{
  "model": "class-conditioned image diffusion model",
  "dataset": "photos of arthropod specimens (BIOSCAN-5M)",
  "train_examples": 195000,
  "cond_dim": 256,
  "padding_mode": "replicate",
  "pixel_unshuffle": 2,
  "scale_shift_norm": false,
  "attention": true,
  "init": "kaiming_normal",
  "learning_rate": 0.027,
  "nesterov": true,
  "max_grad_norm": 1.0,
  "batch_size": 192,
  "epochs": 15.0
}
Rows from block 7, named by matrix and row number. Rows with one number belong to one channel. Each number is 128 + 24 x the weight over its row's rms, rounded and kept within 0 to 255. All counts start at 0. Numbers have three digits each. After the name is the row's rms in percent of the matrix's.
# convs0: first 3x3 conv (model.mid.2.convs.0.weight, 256x256x3x3), inputs 143-155, a 3x3 kernel for each
# convs1: second 3x3 conv (model.mid.2.convs.1.weight, 256x256x3x3, transposed), outputs 143-155, a 3x3 kernel for each
convs0.128 110:155165162128132149110092073109129151107108149095138125117125095132111093132159139143121139124102141126093093111133140128121135101132172127142160150142167118157164109125130122130103132123090117152135107137120124128107129152149126151138117091135129145112124122131126121123121142147104123128121120134127157121111132158138141136141160168127124138119118135
convs1.128 139:107097165157156149126153154141107093134138121074130149161125125132145131149102159138104123157146146145153179141142146144153113136135108126097148149114149110116128174135072132121122115129095161138181157122134146087133119140112089114139103115079101138101127161161144161199105112105131135136113139148085193124117132205142157177188115128170145105148098122
convs0.129 102:114127150128148123163139136151145189173156173161164170130158151133152152175192170111131136100121141118122117117114091090105113094115055131136146124130117141118126106124112128107112150144164156128126097112122135155142121112092103096114127109130109124108125114091144061106149143129141129126149142115140153153139149151137154154095117109102080086090080102
convs1.129 102:129100116122082149073103100153144147122138110133133116098076072116098115112098114134122119099133132091092106136131150137172141152159140124142126125127154111129140123089101168129113134148146149093131132115109140132067140125144173148132162170142130123125167146116150141128164169140142154156156132126090112097085130132056080086177146128178170184193210189
convs0.130 105:089152122113166137103119137110130123092113135136151169146127117129120116113121125132117095163097125162085105118165145113103145119116134120134109098104066102107135115127135144118144147152153146140115109130147120143129155126133135105103123104126132105153101108117139149143116108136106125160121139136142128129163140126124126129158151120101132172115174195
convs1.130 097:131167153091080127138145165121159168096152140118125166125107071147097132125116118125166097142122164168128136148125143109103127112116127112154111131130107138135120135104105125107093182118120125121121097095147125153139102153129116104142097139143105076096137099135130096140115124202114127164188152182117108145103142101124139163103079100109112120131103091
convs0.131 069:109087099142120138128110103097100114120137120106117161100128131149111146112141153130122111112140117159151147148113143139106168144109151135131117130144108133110105136139105120086080119118100145111104158095137129104120109145092131108087158172139118144142162152111109108120162126102148126104095141121119122120100135143125133112133111144148103147135141106
convs1.131 029:135134143124162150152166167097108152146094137141115143128140101127113145124152147141079103142132107122121105096138145132124126118118105179166138157130110120098097145105161143135200167130135118103099125109123140154086128096111145111132154100076117137159150127152149159161134134123160110134170137133112135154099115116127113107145116154094092119115127119
convs0.132 088:140110110084115086063155142108103129147089123134133120163113148126125149130119154115137139127114128137128129150113141128141143082087149119097147137092099117108068088095100128102085114097110129128140139169155130125130145139146124124093115149122149164143146125162116123166099122157091097109085102109128137104107116104141131087105134121117097134104144107
convs1.132 052:175158190169148161184152156122119124131119097148132123124118138108111133097143129117116131117168143108122130121127151107083079107119112145149181133159150134147186111134132134173125112121144095081094103134081094123101151114145152151126125106098107129158094112126110143151106119110118151164083096131155150194154139127122115115133134125124145105137161100
convs0.133 093:111135101126146140129145136146140090116170126092128128129142172157129127139120139173152132083114135128150145080124147131138141150097094133175136151126138129118136142135108099098102103113116137136107108119144126156157152135139140133157100117143124161081135124130146099168107105129106125115090142150150125130125137142105114148106116129102146118115100130
convs1.133 068:146152140132120131135137150129153141150122140126165178103087133124108127079079119101123124145139123128144131105103121119116144133099141085127122079088104053076146142155120119129125143173122168145124154137145116093096130158146117086106100101122106133101128165133123149075141138123107129127141151189094136091117099111122116095148128121107103090105093138
convs0.134 066:131088083083101123093130117120163119085163076155124097110144145157142139153160130094125115077130123105129102126117136121134079151144118154083124138112128113107134114114120151127107137104125158126132159135153163156147150146115138154107130162137093100143143093154110170166143129145131110138122142159126136154150136125138151148120147155134176132145102138
convs1.134 031:131149138162112128131146150132132116166141142170129152101119120097121135108132172150157166114124159125147168176170122150160161107131140167140144182172137128179167149163148141137149108120103123121112098113106128151143169134111108088108109086113155100111097110119093153154082121136098133137109156135102122145139124148114096120088132124104126113134107111
convs0.135 104:119117098143099097149091103099143146138125106117076122159166133129163143140162137113131087128117100158137090166128138131102124114110102098124136116144133141118163121131143106120123142111118109141120116125116095123155140150169152122140129121119114146103116127144138100141123143142115154149116107138117117147127141146122089118129119100096136124112107125
convs1.135 089:154146114149155132103173162118148124130137112143154144083148158075098075080096093140154096142127139156123107140137113140102095149145077124141148137111131132121151121114115109110136117123138128128133156127183128119158129150139160132151122113117108120099084131129138138107147156132122148097086154117132134127116128124133100102178150148144157145166144158
convs0.136 102:129130119177145131140163139135151129119142128112149124116112107112114128160134151136102111109120126130109133143129076161139085088114100098124153124105146095100125122125114133122108101101103116120104102114117101112141137083092106107098093113096117093103103137119103135122119123110132110132177126107133124143119112094103135106115120167135122156124095107
convs1.136 098:093108104120128126128128111162119101148142112120156120130140139144158129089129144172158164154137145153128130103105178090113143141141149136114091125101059167156126150118126133130105124117094155124128127115106105104125097058094120104093115144132115089128107139116106114126125139127093123137113115138140135120096135131067113113114149116136125129123123129
convs0.137 108:149143130159142108141139108139181132136115109146107111115156126146129101124162101149143154136155125147129106124111108147140111166182182110101112128119127120118131116119127129139133141116100099113106129142123159152148095128133095128091183166138123153128102097148155113126144157108151134096168152122109120108134133129113151124147126120146098117138157139
convs1.137 103:143134162107103120134127155075145122130194143140119106167158127125133129132112120150134128154163119147153096137131121116083087074120159090171157129110125145120139150149182199139121118118152153146148142137099122112121139095136137127107139154157129135100095099115139134119116110113179139114128134109158129158133127102134103155165121132137154109117125080
convs0.138 082:125127165124130138129153110110112128132103116150089064136113106112102119091104136120126145152124155139137151108162126135154129122135160144163149120101146131128149106153150116153138134126125122140169163134115153126084146132237139123187150129122193168179151157127185170086091116115107098131124100110161147110118119121123100138122173188124140109111141117
convs1.138 045:122127128077084132092108122149147114126166149144143119106107094130137128140136148105107100097112111122127136126114129111106089129104103139149118129128094139146112144137108131128131107120157102112117097121107076117120151143099143164139100148122138121089148133131114089094093116168067091153047104134124137126142143142131135158147148132122146118079114127
convs0.139 080:117125137104139135126128126143148130136147133101127090125153110124136114162120139112112097123139138124102107111139100128137098141118100108099114127076090110082079110130149112129127132147143144116170147128174165142156112141127154166116086107114131114101110124108101180114148148113137130129128080068112128132103119146100134127126124155112133134147155145
convs1.139 044:132120097098122106106108121182150146168139144167175163102120121121107127117114128122097146125084115111082115145122108151146145105157162152133167145140151129148156139125108110101122120112127132137105135131115100088107167146167180165177186164172109126121119125117110120125136165154138113106151115118129124120085072130097104145100110092087103121112093093
convs0.140 103:116132124146137116140138097124109133100114112137101124110139119107126119140140113124110129131079106122120100143125124139116094154181116125154119147156123129122134127153127142141143144115147128126139134109114124111121097088093110104079120082117079135148135124118146114151088104139116116124132117130125093119145072113191128133115122112124120132105108145
convs1.140 090:144101086108096100105168173119105104119125097115146075118144117141129119096090093151119111176151190169169180147176084145113136149160180124101108110076136127135125079076086107120132114142110112128143105115127128131102120121121127121141141121149159141113180160109132163103072128154103124115119140085098069114127091119162158120107140140106118102123116130
convs0.141 107:081125147085107123124134132118102120127138137117123150158162162147139113169126142137165144084112111150116093153138080128152131131128113152102086118138104118112123142170133148141126148113095158130159148113150136132125126203141124184114121124126117127090064043147080128199121123127123121087139153132147148132130121118170127134117098140105146166123156149
convs1.141 104:130121114115105104088107140116102108129131106120131105160141138146170128170105138121085103112066116102096097088166111135106138135108151165133131109113134103096137143142094125089093120088071119129145157127128169151158124130129086109132123111145127138132132159159095144150132137181144156148161149144107134129158152128166143133061108135107156136142144202
convs0.142 091:119103089117127091149111148124140164153153148137166159145146152098126139106130121113119118114124135104104144128102101139114101138135141167163141121133147152119128132125124156162149151134135105104109087099118106090142129069085119141148122134133213164179169123114148160145097118116133111158147139132144111129163147155135108152090116120117138120144135106
convs1.142 059:117138108124116091105120086065132102062123107057090069112142116096138138147139140105126143143124134167161172093103117120132104088127112093092127089090097149097112132127070152116099141094088136133110144136068155144081112148156135140138154124121133097126090116078064096082152178190141133144138141148108106117119134100097118110111167126119138105149143109
convs0.143 105:157137155096139163108177169099115089091083103096076107135125122102112123101107126118111074126126118083077081127157151173145144193163120121132114103109113158131116150160157122127103163142123172185167138175178124153151147126138101145163106100148167143147107112120149137142158114116117118111147107122151146127133117111144140120137117140105125141119093122
convs1.143 115:096118113122122117087135100129115155123138133138157176124139134111096127111125119135128117151125121130128112101098100104080105102079077142123126112144157112124158114143119145162140113140126096101071079078090078081082146127130158168150136095121109143133158175175096117113087103136137141118129160126126108107147117139165113104204173142137137161146156164
convs0.144 097:139137142121160134123144113141157115134156137085110123111132142101131136098128126178165137128103145099112098127113103091119135075105146137115148138141063210127148108127142120137135126115132133106121131127127138139114178133060128167105103102095129133111151109138118096152182172143147119149128155171131149134134119158146175159156098170136130117151118155
convs1.144 098:115103109121080129132110123141157108133116138114149171101158145137113134135097108136162162106135152091124148134138132184151141186211151145126142124126156111090102110148097157145117129138125139145120135140154110138143167146138135113119145137110127111176127125095121126138106135136119113123098129129136128103115102148107118131119125165102112120114115106
convs0.145 089:151139189123156111152141113116117150131114130107130100146109128123120164106100163142156158112129156134144147152177124117145125111151108088070116138114123127127093136129125131124144142116123126133143128135121116107114162109115110137093112138128135140127128164153109161180136125111137133118143147121165171137163160125115145129127128119112093094089103126
convs1.145 057:126117105137116117114125126135107122107087121102092094109144161133163170143135112101079086072086092106097096138132133169139139103113147117118130090115111103130163136153157133173137145149128129122139136125108115123120109116148118099115099145109127126130162152156149120173148132126128118112112100111170113105118092072116121144157165162126164125151117161
convs0.146 105:122136171165138159167108158113157152136145158106198171112112132128111121154121134119122138115138152109128147123126143132134163115133145162107040137120122103112142126120130134134137086110139148100114103117125137121152120163145098124113104096037141165125124137150145114170132106133121110114158123127140138144158127147168136170141129146138144112128119111
convs1.146 080:100089089110095101098080117133082081109130063103129107115109114111117125124137157146138143124091118079084092148143113136117095149119123117135126146125134128120091126160119127145126144162088108147099118128141145145135166161129155109135121121109083082100105102152103098121127157156102123119111160133134123107135140142125135152137132122156108139105117111
convs0.147 095:057078102095123087132091149109119115101112123125088115137150141116131102128101125133141165124136137099127130104108114114111106136104120151160136123149138139107107098115100166125121132152093165114120113114114095131131172146102128130118124131162078139108099098123099120106098114129118102122140132140124089112114100068171122117124145125134132167184143142
convs1.147 067:089147116143161168147153128119160109149116121134166170098121156116126126124141133099114121094110106111116127163164116170146146150134147148143108125147127114113118117123133103132086094130146074097078122132108127126103127129161083115107165121132171165140152156169170165170141120128146152128119150132158129117153165153170128127135107139121104125144078116
convs0.148 098:094141130089091133087099071144124072155108113112107105119101097094110132115148149127163143130133143120139128150139154145150111157142124109120134104136122147100126111098117118094098117114090114123107149115116126116106118092132165096151173157142150196087149126054153137119151131091128135111096123110105105104129096148139166150167128127143108101152100083
convs1.148 075:142132096151135115158131098137158108138130089118167136118135161124129126070159131107085108119109134097077098137159191130166180112145158108115136123093105130103152182182138161183177151143170146170140159153141147140104131098122127083150148096138093099104102129112101113131145138136177168132155162122158127114129139151141110094116119113089113084116113082
convs0.149 089:109112108096095088100118111117114064176133118141135147131120127147135125152137130131161134109146152123168161069116159110140160132134143104135110095099088083120141150127122149131165124157165167169166131120145145153161107147096126138151154120169128097093112141148215138139158123136132112153137118164119157137132146126138137166172151141124140129121159153
convs1.149 055:122143128134134126112116094127141122139143130142150140062091102092131126116111095109104117111129127117105154140143109140161122144121144118127153155150136130142165146135135141136137131145149099118119125141128131120112140139138098086102125106109131136098112134125125121106129106111141125133147151134109159142126134104146127109106103113127107115100095092
convs0.150 104:119157119116180120122171143106117135108094117153120140138121110114147137134125139163139127092106095142120136135081113183143175129122147167116146149142136105125091114124094129133126106133113113099110096101098095126132147149107118135141108094085137097134133142162102121163109124118104113116117112110093124161130130150141129130190105143161120128129130116
convs1.150 103:165135116091077108109126096112108094169134115145146117101148136138111110143147148127110126167143129100170155109139131079097107139144146132164160118105122093116158086095137119163144100164160136130108174160144145153132114137158144107145149108136094130138070137123127123143152131083135128129139146097140151138132115104127128144146145136138113125133144129
convs0.151 110:147146130173159168141166138125139157087152156113103132123102122130121130128123136133129160154174130138128123136104101142108135139138165107120104097062144168126177130121145114134135138110129120150153123149166124123122113096146128107107102221107148137113146152155144118149168152108117134111125151160187171125128148161106098161153127098144089123204168141
convs1.151 128:113109126128162127141127113146173123116101140115109140134110103129165105137113128139132098100138141086139141105138149108158099126080113125133097108142118099113125122132121086146138102158096146109131132113111065133163164111151162140159152138144099131138124132118118144136159124119119131130093112130136130097138078105165102144139096101121156111100090130
convs0.152 099:151170126164167109163148112137102120087104112068106156109134149135153147129131139112144172140131138141142135131121090111097131156148123114122163140135145134124126121144151132136146148102154156142142111146145151128106105146130111095110145157123106166145142122121143078108146105094151120117130156107117080102102107111119095110139122106112120120110128105
convs1.152 071:108068097135103101148096111175145164199143169147177143096099153083102118087110149123091111101115131115124125140154112139142150156138134139121102124153087131158125155132133114148106087129114116107107130148135136173130158105107108116121139117128120165134069133135090123136132156146137140129159153117156157151114159143097124149106123126124131110082139123
convs0.153 112:162141145125126180112175154109106140122104133149095106118137160136121111104137135145127111119107146150115112152129123132098145141157131106139107118104109145133147121157123079131123136127121121126131115122136128122117105131133133084132120144120179133132103129127156121127077133113112138107130146145140144112136131111162150130109147124145158092140132106
convs1.153 111:117108148137109121118085154128100114125138157148134117110075123095145157144146141194116143210149121167136089160150105132147146174096130135097137112132116145143128143158178122112169097119120140110129152119126146143147130107114123136142116180105149139126167130126096118113115133124135123148116146126086130095154122114128154098116132122132161082153140099
convs0.154 094:102112112139102130115122147121109104116130151099119146095135140107113124103123106117107126144130135151149154090139144118108095156160096115110091113100103121102123137138120137147145142113114099093121094122136125145155095143095131079089111152117137165152149169179128148125113115087148133119144122118146166157125132146129145146120136121105116123086074117
convs1.154 073:161147132156151150147121141122125140150157155153168154121151164122149146162170188117077101112087100127129140134151140142149137151126114146149119138158141166155154148153120151142137114113125111108104101120142124147167113104102137129116161130116114108125114112130108115155116143161126130144120125124101115149133110129111092107133124119123134144108110156
convs0.155 109:112096117119122086126130108110103132106128123135110103132108101148129151121124134125118137116148121161133120123109109099092116113124085150114151125162124112120135133107130087130115114141125121106091128110125119105145110159169064142118106113119155156137122111111113124125119121152118123135115146127148154151153134161138118118112134103108117120125114112
convs1.155 128:159159119107110085160113127125104128131158101156156086106130121097121119103095086134136120113119101119165127137140159136090138183149124119100110142128130131138137111133087125082134114151091141145135159132149147128154148125112133100141136100095150142093127164140151147184097100114080090121173154154129136114141138105135126137109155143143093133103140126
convs0.156 114:124120173132116115141132170127121178119090114139105122102132108136134140149163147102133142150135115150114086118129112104130150124139137122113113094139147123158148177162137141147118149138105158145125129115126119117119138118123151091139155123147078137119087098115104066111115134141103133130124149163134109130122135154112129156112134149147110123162128114
convs1.156 133:096101110132107146091120145088104121121139139104124127136122152149133163147123149148144124121127136112142117102156105115113078186145081107115126126141107139142107117124112135113129146163101152105068134106120093122085138175159101117133153139095132160127122118103107125148150138130099120131134098134153118142170151135142159141114095107115103153138117096
convs0.157 072:112119125130133124090111092099092135120097204122111141157110128132104120110126137147129130128125147136135140139153131116161083132126074118125111089115156117125149122117127151143128117141133121114112124110098090053081123142118123151104168136138154156148170117160143146061138137127091136143125123128126127117145103131123109104112108124126138123130136135
convs1.157 035:107134174146135155124130119109095130093096118119110145121116141116113111112106135082110113079061099099077102176159161189159096144144126096130152104119122105131136120134108117148135168137099138182155160151131151153146139129119109127109127127119166157138146140160140148186161138168118143157142128142164105133153140130191117130156144120138181173123170169
convs0.158 096:094099122103114106102117099103116107098101097133119110131126108123115111109118103126123114122127144127109108106087105085100134113111125132124111139100115093116135122126125142143127148137117140112108120137157100125158133129140127126123086125104142147115134110109166130150116113115107122114095106130143125091129112106118095128143153149143141145142146156
convs1.158 077:134123136129152144103126134103112111110106145114100106124114132134142139130170144172181140144149144126145137151158157148163134137144141166189214167198195131180192154145130129131150143138143118100100118108080134109097169151165165150157170179174154143123158146129176174184099124153102123125106087113130119140145127137155162123133133120133132111097107108
convs0.159 120:120119188125127117105113130170158113162142138110123142124125129096116108105121128168126129093123163167142141118139158069122119162133116093124106151141146129129133097114130137124138107145130122127141106124127158151158148147147114099123092135133072113097159163157094102100105139139128143131107131182108113112141113121112130156093105108133137133105109135
convs1.159 131:192141128156148105133113118128158146132188171124127133169154162065084122148151125096092137079081107097126146119139118124173156124127139117128129105091129118142164082099102184160163168137117114132102104133146120139098149129146164119146130121101090099123097080100165128146178143148113136139139126135102140174136152099138132135146136129118113130110126088
convs0.160 106:126120121136114125104078091125143118152157128161125148122111144107115115141132114124108130096125130120128151147107120101091111111177164065106123116112090116147116156141098142143118136114114164136148143128134105136169106134100131131092164148061111101067150096123074153177147150125159135122128138157110113153092128130112133122128120154156142115115156145
convs1.160 100:152159124145142164138117132138095070107090107094091061136132106140118137150151148161157136137140153105115124134135107132117164143163153133124134111128127122117131132104100157149126143061090118145150090114106090100051123085126134146142083122154141144139127143150147171150136144127152116101124083117137158127128141141091178173121109146153149115133163129
convs0.161 077:132087099082106102100137114157177181154176160158136140139138137124120106115113123134148154155145163152145151120163181117126117130124113095075099129130075120131107132113147113121114155160152104092103142113106143104108104096137121094104071099107142162132130145184130132142169148137154109106146140120136141144141116122129102125139142161124149149128148147
convs1.161 047:131126119165131136140151126111094090099076086062057075129128159130146131116152151114104111116085107100087095129125159137092136139105113152150166110131127118134124146130120139135132123155141131132134143158153127168111125106120125119127141118116090109124139135106130137124137119105107103091101120083148112123137134141157149151116098107111089087126104119
convs0.162 065:118088118107132113112096132120095125146121089191098120179143117165121127103153142114134112131123127098170122136097158176130123126167120108145167143169131141159172129122113138125113135105104154118130164146148134119131129137133094116131140140152137132132128107129111150137143093137122123113138117069124109124157102112134085080126158112130127114130157106
convs1.162 027:137130124134126124160166128140172159151129155131125141088117128111120165148150171126130139122121103141103109100109106079101110096114133129114098071135081072115082180143114144133123132117086127140146155150137177177157132096132134118144135120150132161144104103083091112122169163185166152147166141161108087104115091084141101137180150156169157167156139131
convs0.163 106:138126146128114158133124127121108122103146155114124165103088091108091087094097086130085123136097113122115102179114091126108123133081099108127149121152152118129143118132137129134076139143109162153135150154150145151138140158167116138146119129149125125157110112125117100124118082077120119123116106133094074098133107098124114110115135119114130162162145163
convs1.163 117:156139126146125128143173118093119123140152150123132130162167147157156137134141138112124120116133107142141117112145115116082121152115130142151152104126155125116131127124128095104094112101091121185138089137150116150132057085111100117131138103147131129171104121161117142152172162137160146132150153124109152129119169128105132129112094102158124142131088133
convs0.164 096:153121131128108108125113108136123110148149109143122097127122116157136135133146156153148136143118135139127129159161142177133115101112131113122109119130097135146134148157117135154158090088133146125130151147146112113098127157145096122142090127114117119129123122134121129124162112122150123120176116128127112106132109121121140136162142138143117125108120134
convs1.164 066:115128128112117101134137117154144135127091092129127114121125077125126086151139116106114133130118112113096086130166163113151115146152140108102127148121133157154161084085082115113097116121104117139175160140146136111109120145126152177149145160149129112116108090107130119137123144147164158160122124122146181164124121126118106114106104110124151161106112131
convs0.165 101:112128145124156133157155148106127142120126166125125128120115107129123108129131112137099123135147123117113132108098090116118099133132136138129112129113130124155115140152140106114128105097137142132128122123126108105120089068056131124082148171140165176148150149151136164168122130125151126120125139123124138104096091107112113103113117176130135117099117105
convs1.165 106:124150126109148106105110097136149120115156141136136175125157144125123120122131128138116110177120117153147139144142136128148130161154138130135124136110115128105127133139129122127154103112150145145163172173163150161174111125111081121089098128107124108086133123106117119104145110127143126102113145143139122094135135138125127154128116097146118126124119145
convs0.166 094:102109118112125141154164212127132161114150174132156178147153135101107093098108106118115162126116137185133116134145160173195124170165118133127149130130132132122122133139139117119129092120173108108158123120151195150134135132158142108157131147161120178150188150128123106124086109149133140128149184197160144139154158154134148150093078117146105093143127132
convs1.166 076:149144125129136134123138143089091138116118145138102153195160149104122114122131105120136130098100123109115120141125143138120109107093112098085120114127120133143136082133142156154131159139138065068082110084106137110107110152137124133118119114093107095126103094095123101109142106074154125118142144132131110106137124130158120117123116129151144126140155153
convs0.167 071:144140125169124112145084067171173103121122112095069126146115094112122137114121130162151186141130150150150144172145117148120117132155173127129166166125127156158127140132119187171123142134138095135092140108097194132128137137149090096119122121073134124164180150143116142092117124142150147131112084121169136131129114119123128130090127133166152170166150157
convs1.167 036:132155145127103104132130088120157145115131126122107108158124140134127151163161147134135125104114088088130087078124104140119120119092102123118114091116099077069058144155164115142128091144160126140119131173139130173124173151124111150126116154155170139136164140111138135133139107114122117082131126082137136132145139150119128113124138126104124125143133122
convs0.168 088:169125101149126119140143139197161129178151102174125136174165131129122122135128152137097094162117132138149156122135157107085099143097138172129122124131117129134108181136138162115132110108119109129100098118108110088163140152121151137135149122127145153195137134107181115149145106143123110130094077130118117122154148130149149141131111100190127119172139113
convs1.168 050:106136140122128127139149127063101055121126083075093069112118132094121118102114101113130093120146089113097089082123117080115108091115133132163182132156167125152138169154170164140121156126124147119085111101100136121110104146180124174150127141153152109103177125104139113106153130128134136139112144151166156130137130088120108095147142119130112136137118122
convs0.169 102:139121145147142120119104087169170102134124086098072096147148141137130142122119151121132102118118140095112134089088128117110135110103141136139099178140130144117122120121149119127130124131127122105139126132126087121139144200134138135117104112089170153226157185139063126063135120144131130156135142163137141148141122118167130127127092101134104106138130137
convs1.169 101:123113098148130106155129109124124138136145115128125123177173153173154130198181141111105114102109118115115144120135139105124141112119141147143151135111158128099116111118138099157142116121163127106102130116106136114117109103100152128116145140138106095119128111118106105103111102116131129107112133125121125140129135105115133092150131132161130179113101114
convs0.170 098:097134142135116121138141121127136144124142137092119121128107107110114102109138143117110099137150125117116108171110108154119130103121152103120105096093124081109131092112133124126130173136131150117103149120129150141130114115101120134137090157108126130148120138124101100116106117133155130118188134124128114100112095122120124143118113117106100102125145114
convs1.170 070:179181143161169153121125107112149130100139141127129117156100131179132136161159140139115136132097114135123129153129143142181138165173173183151171202191157145168144165146154165166150152171148158144158136131138114094110142116139147099133146119161110102111128111115099105144115142132131127105089108109097125132099136128117106091143144141153127155138121172
convs0.171 111:171157121142125116175115152103144141113152160112142108119121104137124102111092110118133195106094111151160129153141136153144138153145166148155136120143141158081102110124132147137127115145117123121115138161110145132115107125189122131139183073106087127120110176140099126075151138125159131123116134120141144121119156126113122135122130134147137108140155128
convs1.171 125:143105124146096115150130122082109119145097049108127155118121169102118091087114114074114150090135151115103129106165141110106134135094097142098156111113122150125170135142122118169123126121116150144103130151167179160131118151106157205165148142091157123119119121131131138096157123157125095110147143141111114070147110131155124112139096130101153117178139119
convs0.172 090:145114094152124119123147094105137109089124145094136158110129137142144141131147151111097123169138144151145159076080126117146147125146128142177173115136145140118099151133132140137135110122129110131126153158123168154126148115148158146133093167155158195127095105122115136157168144096146152120141107105112126088131107091132120136103095138111106139118110140
convs1.172 058:122137125088106084121133111118106122109122148102083119133107133126096119080119128111075090131082104131123132127113076135122124159155157174143136137130143099141123133158150086138143121160139111121111115109127101112150130112123138113089124137140148143151149145142129143167092078102136106115162153124160157128146128135158118147127134150122137157103134170
convs0.173 109:119140126121124127147118125125111164119122164126153162158147138131158150122166159161134117111105120091094115152161145151122073173072002120099079110110064112109091147118132133123113152147154147129124140126083162129089100076087112128123105135139156093104101130119086111118141152165143120132157129149140113118139133105135111131115108141141145144140108167
convs1.173 117:125115116120133128125148165091097086115129094100119090152118155166130157207149127145112097159110090158115108129123141117092083122106062124130099127130086117104075149145101132125107119131083127120141136112116127114095166110104095086090142094090110134138126127149156152189115174155121149149094132165096114102107134117109145135141139132143150179155130141
convs0.174 109:159119119116097096127120151121132130157134088158146152126120114154142106126123131116141139132123118117111102155123143138136100122152119147127138124142095114104108134137125119146131108132139105134101105104126104105096178148156137117194133110153118094129160175146141106129128106142118157106104137105096102129144138086141153144143140135146138137118124123
convs1.174 124:102122129147180154090137122124128159094102121139135159125142098066119112120133124147164133126151135125146125129128092117092122137110115139160127144102122134134119137120118145118109100111075129147136128146134227142162099108169168146132131145146126144139079129133110100109167145099143142148140135137110107148129142142110104180131129108102132100116143119
convs0.175 112:119150166129129161152117108115141099126155133173135116133139129103096138132138107112152144153122102103139097134140120141114132109110119126108090168138122191143144136112128138122123112152139119115106124158146120138140182111145125111114105174160097076106159105147160147111113124108092116146139137126122125122130137124124104102108113122085065094124119124
convs1.175 157:158117116177144100142095091135144088178164144158168125135119114114141138187125117135111099155161108118134129071127127144118108143130124171139141104149109118105142143134092149118108113131146133132167117119109154172109115122122126126135110095087113112129145122139182116114162141142133139155174134135143128149149145111138137116118136175124147133141109109
convs0.176 084:127138138137156129119157151122093167148100127129095125118155126124141122116141145142135143145116136111131091164126119102128126097132090106096112133103067127128082119115130136111145114101121130102125109113134121074112175141087132091157148142125174127140150119133139101077118124146156148142129102112132099122130107122140113131118134136129130161151150136
convs1.176 055:121132135104119164108134125090126096108121103085074071141127115145102135114095123137140140117179155114144161133110133164160154148130109148149122140149148145141129157134112120108070071126105104121129145159122166150119184173169123147115121127131110126147118147117139125137150148139115140158119158154117120142120129123076078107158145127118127129141135131
convs0.177 101:113146125112138142155147154155181175136154149145153163093094098107109101123115094107120144110127156134118154130132117149157156152161159104122139131113086122108070079090146130127135150168175132144126105118145087119145117098116125122095123102106145115129146158139123119143103108121118119116085108102112108136122124133150148139136144149145149139132160164
convs1.177 094:100101101064066080041049081101121126126110123123126131099101126100093122083085110175156148146145126145148134135140144167152157170168135144131149119156182125129129132104123100098091111074100132106083146120095114117113153154143156172152137149122072115121136134141128130122139122118160171148166161158155152145137141143146148149116087099134111107146122103
convs0.178 110:126115129125139095112134110171137136129110124127124143117137133135109115112124121121138125130128110117108092116144112125139117149110136126125118126147122120154117140143129134111114133122148094119128129141144127129107138114144141119130071152178119131113169121140102205137102111110161137117125123128131084144113143126139122123101135111121145147082126153
convs1.178 137:158115140171160138131104120121137130124138130160148111129150087106128110150089115101088108146103097085141141117142114139135123123123125166118136153170139158106151156118099143121084158167117112122117086123109131140118113183149118110122097095140136140148170140119174158077154150126121099102163121142117100153127105118114133131070124103098114152161122144
convs0.179 101:124157170107128126137178146127136161092122131092150133122136136136135117126116127112138133118115142083106125163159132162149162142102178151103142149149169127156157086095117120133131142156137133126131110108121135104112139156156106177162128163124173107114102137079114198118113108101096129147132092083088133139094128142097119129110098151125094145106108122
convs1.179 091:135177167135163172125148142148131143123146107117123099098104123141138144111123116140112138105113097123120125125101096109119107131126099179166147157122178142138172124107143101156150111152187119106129129110104136120137087107146143131090159149138107097103098099130127095106106141135119121147093103118154138120132128083120135093173117143202135140147132124
convs0.180 095:104098135116130158111131138141119056172149097128107072133121110135123122130129121107103114109115140139131154125124150120132144175141146124149116118119120127116117133131107122122122109133154126143165125149143139129118137116111089134134120162109085127096104147159140213148120117118155134127158145148166165138142169126134151138173154156147171143140136152
convs1.180 075:094106122110113104148137141119126121134131117108114124132107153146161153117131114130126130170127119170169123128109126122132145084106115146130175141147132161145135104135126113117088120114130142131126135126128111125120146109133089106121080100099105104137137114148151120160132130078139154106138132124089107096115134134151139117091068099051053066084069059
convs0.181 104:151146123133131132103091134168142170108146164085143145098113118148162118158150100113125091151130136148112120153128104165138102160148110159156146141156127145135138129144114132128122151142123137121128149131138121142158141099143127145170109121141154109134181104145127104159140160120145127120155123108137072064149111109147114109108127110121127114114126137
convs1.181 080:151144159129142177143148159145085093136079127150078145110159152107138140123155162123146149116137150137134139117119090131120123119091105143150140142162111113118086135137142127112142099111125094107110099141101060157105149128139125157166121135119103138175109143140121127109164156136152154134153148139151129130168150154147134153107130157124124130100129168
convs0.182 106:100116117139127131114122111182120154141117097114098109124127123132119141133114128096104141112129134122128129076104134131133128117109152149133120116112124108102080138163131135132115105116106126121112109122140101102129153137121147127101096121075108116103105124122142073124144141142144149172106111139128130132133145137115131127121114102105124132147133117
convs1.182 116:179175139191178136152148140119094106112101114150165154120134167140128196163175208137112156102112099098087101139090109107121134166174185088094127103124129146107104137104093122126095130133147147120137140162126122101078119114115110118126123142146183149143164129148160139113147160155118111134140131157112116112095119127130136130122118123128127127118146149
convs0.183 109:156116124136121161120138122117120130115156158145148078101137118124092103128106125079131094131116127102084129098128117114071128119144129197136168131159142146153151099120109109138133122119137118136136100117137114126116145149125127158185152147127182119126160137101146148205132124151128133134111128138141161138145143125122146112131109124088127132126117128
convs1.183 137:080167117120117136158134149171075167130115111145103161108155095175129101157147100085150153169141156146111088108113142113088154102108081134082116111128094146161160110111093160128142138161061148128149170109088108123137092105110114148091120119126136112117142157100135142138092118115080120122111180139144137076155092111165125119136154153127176136127099166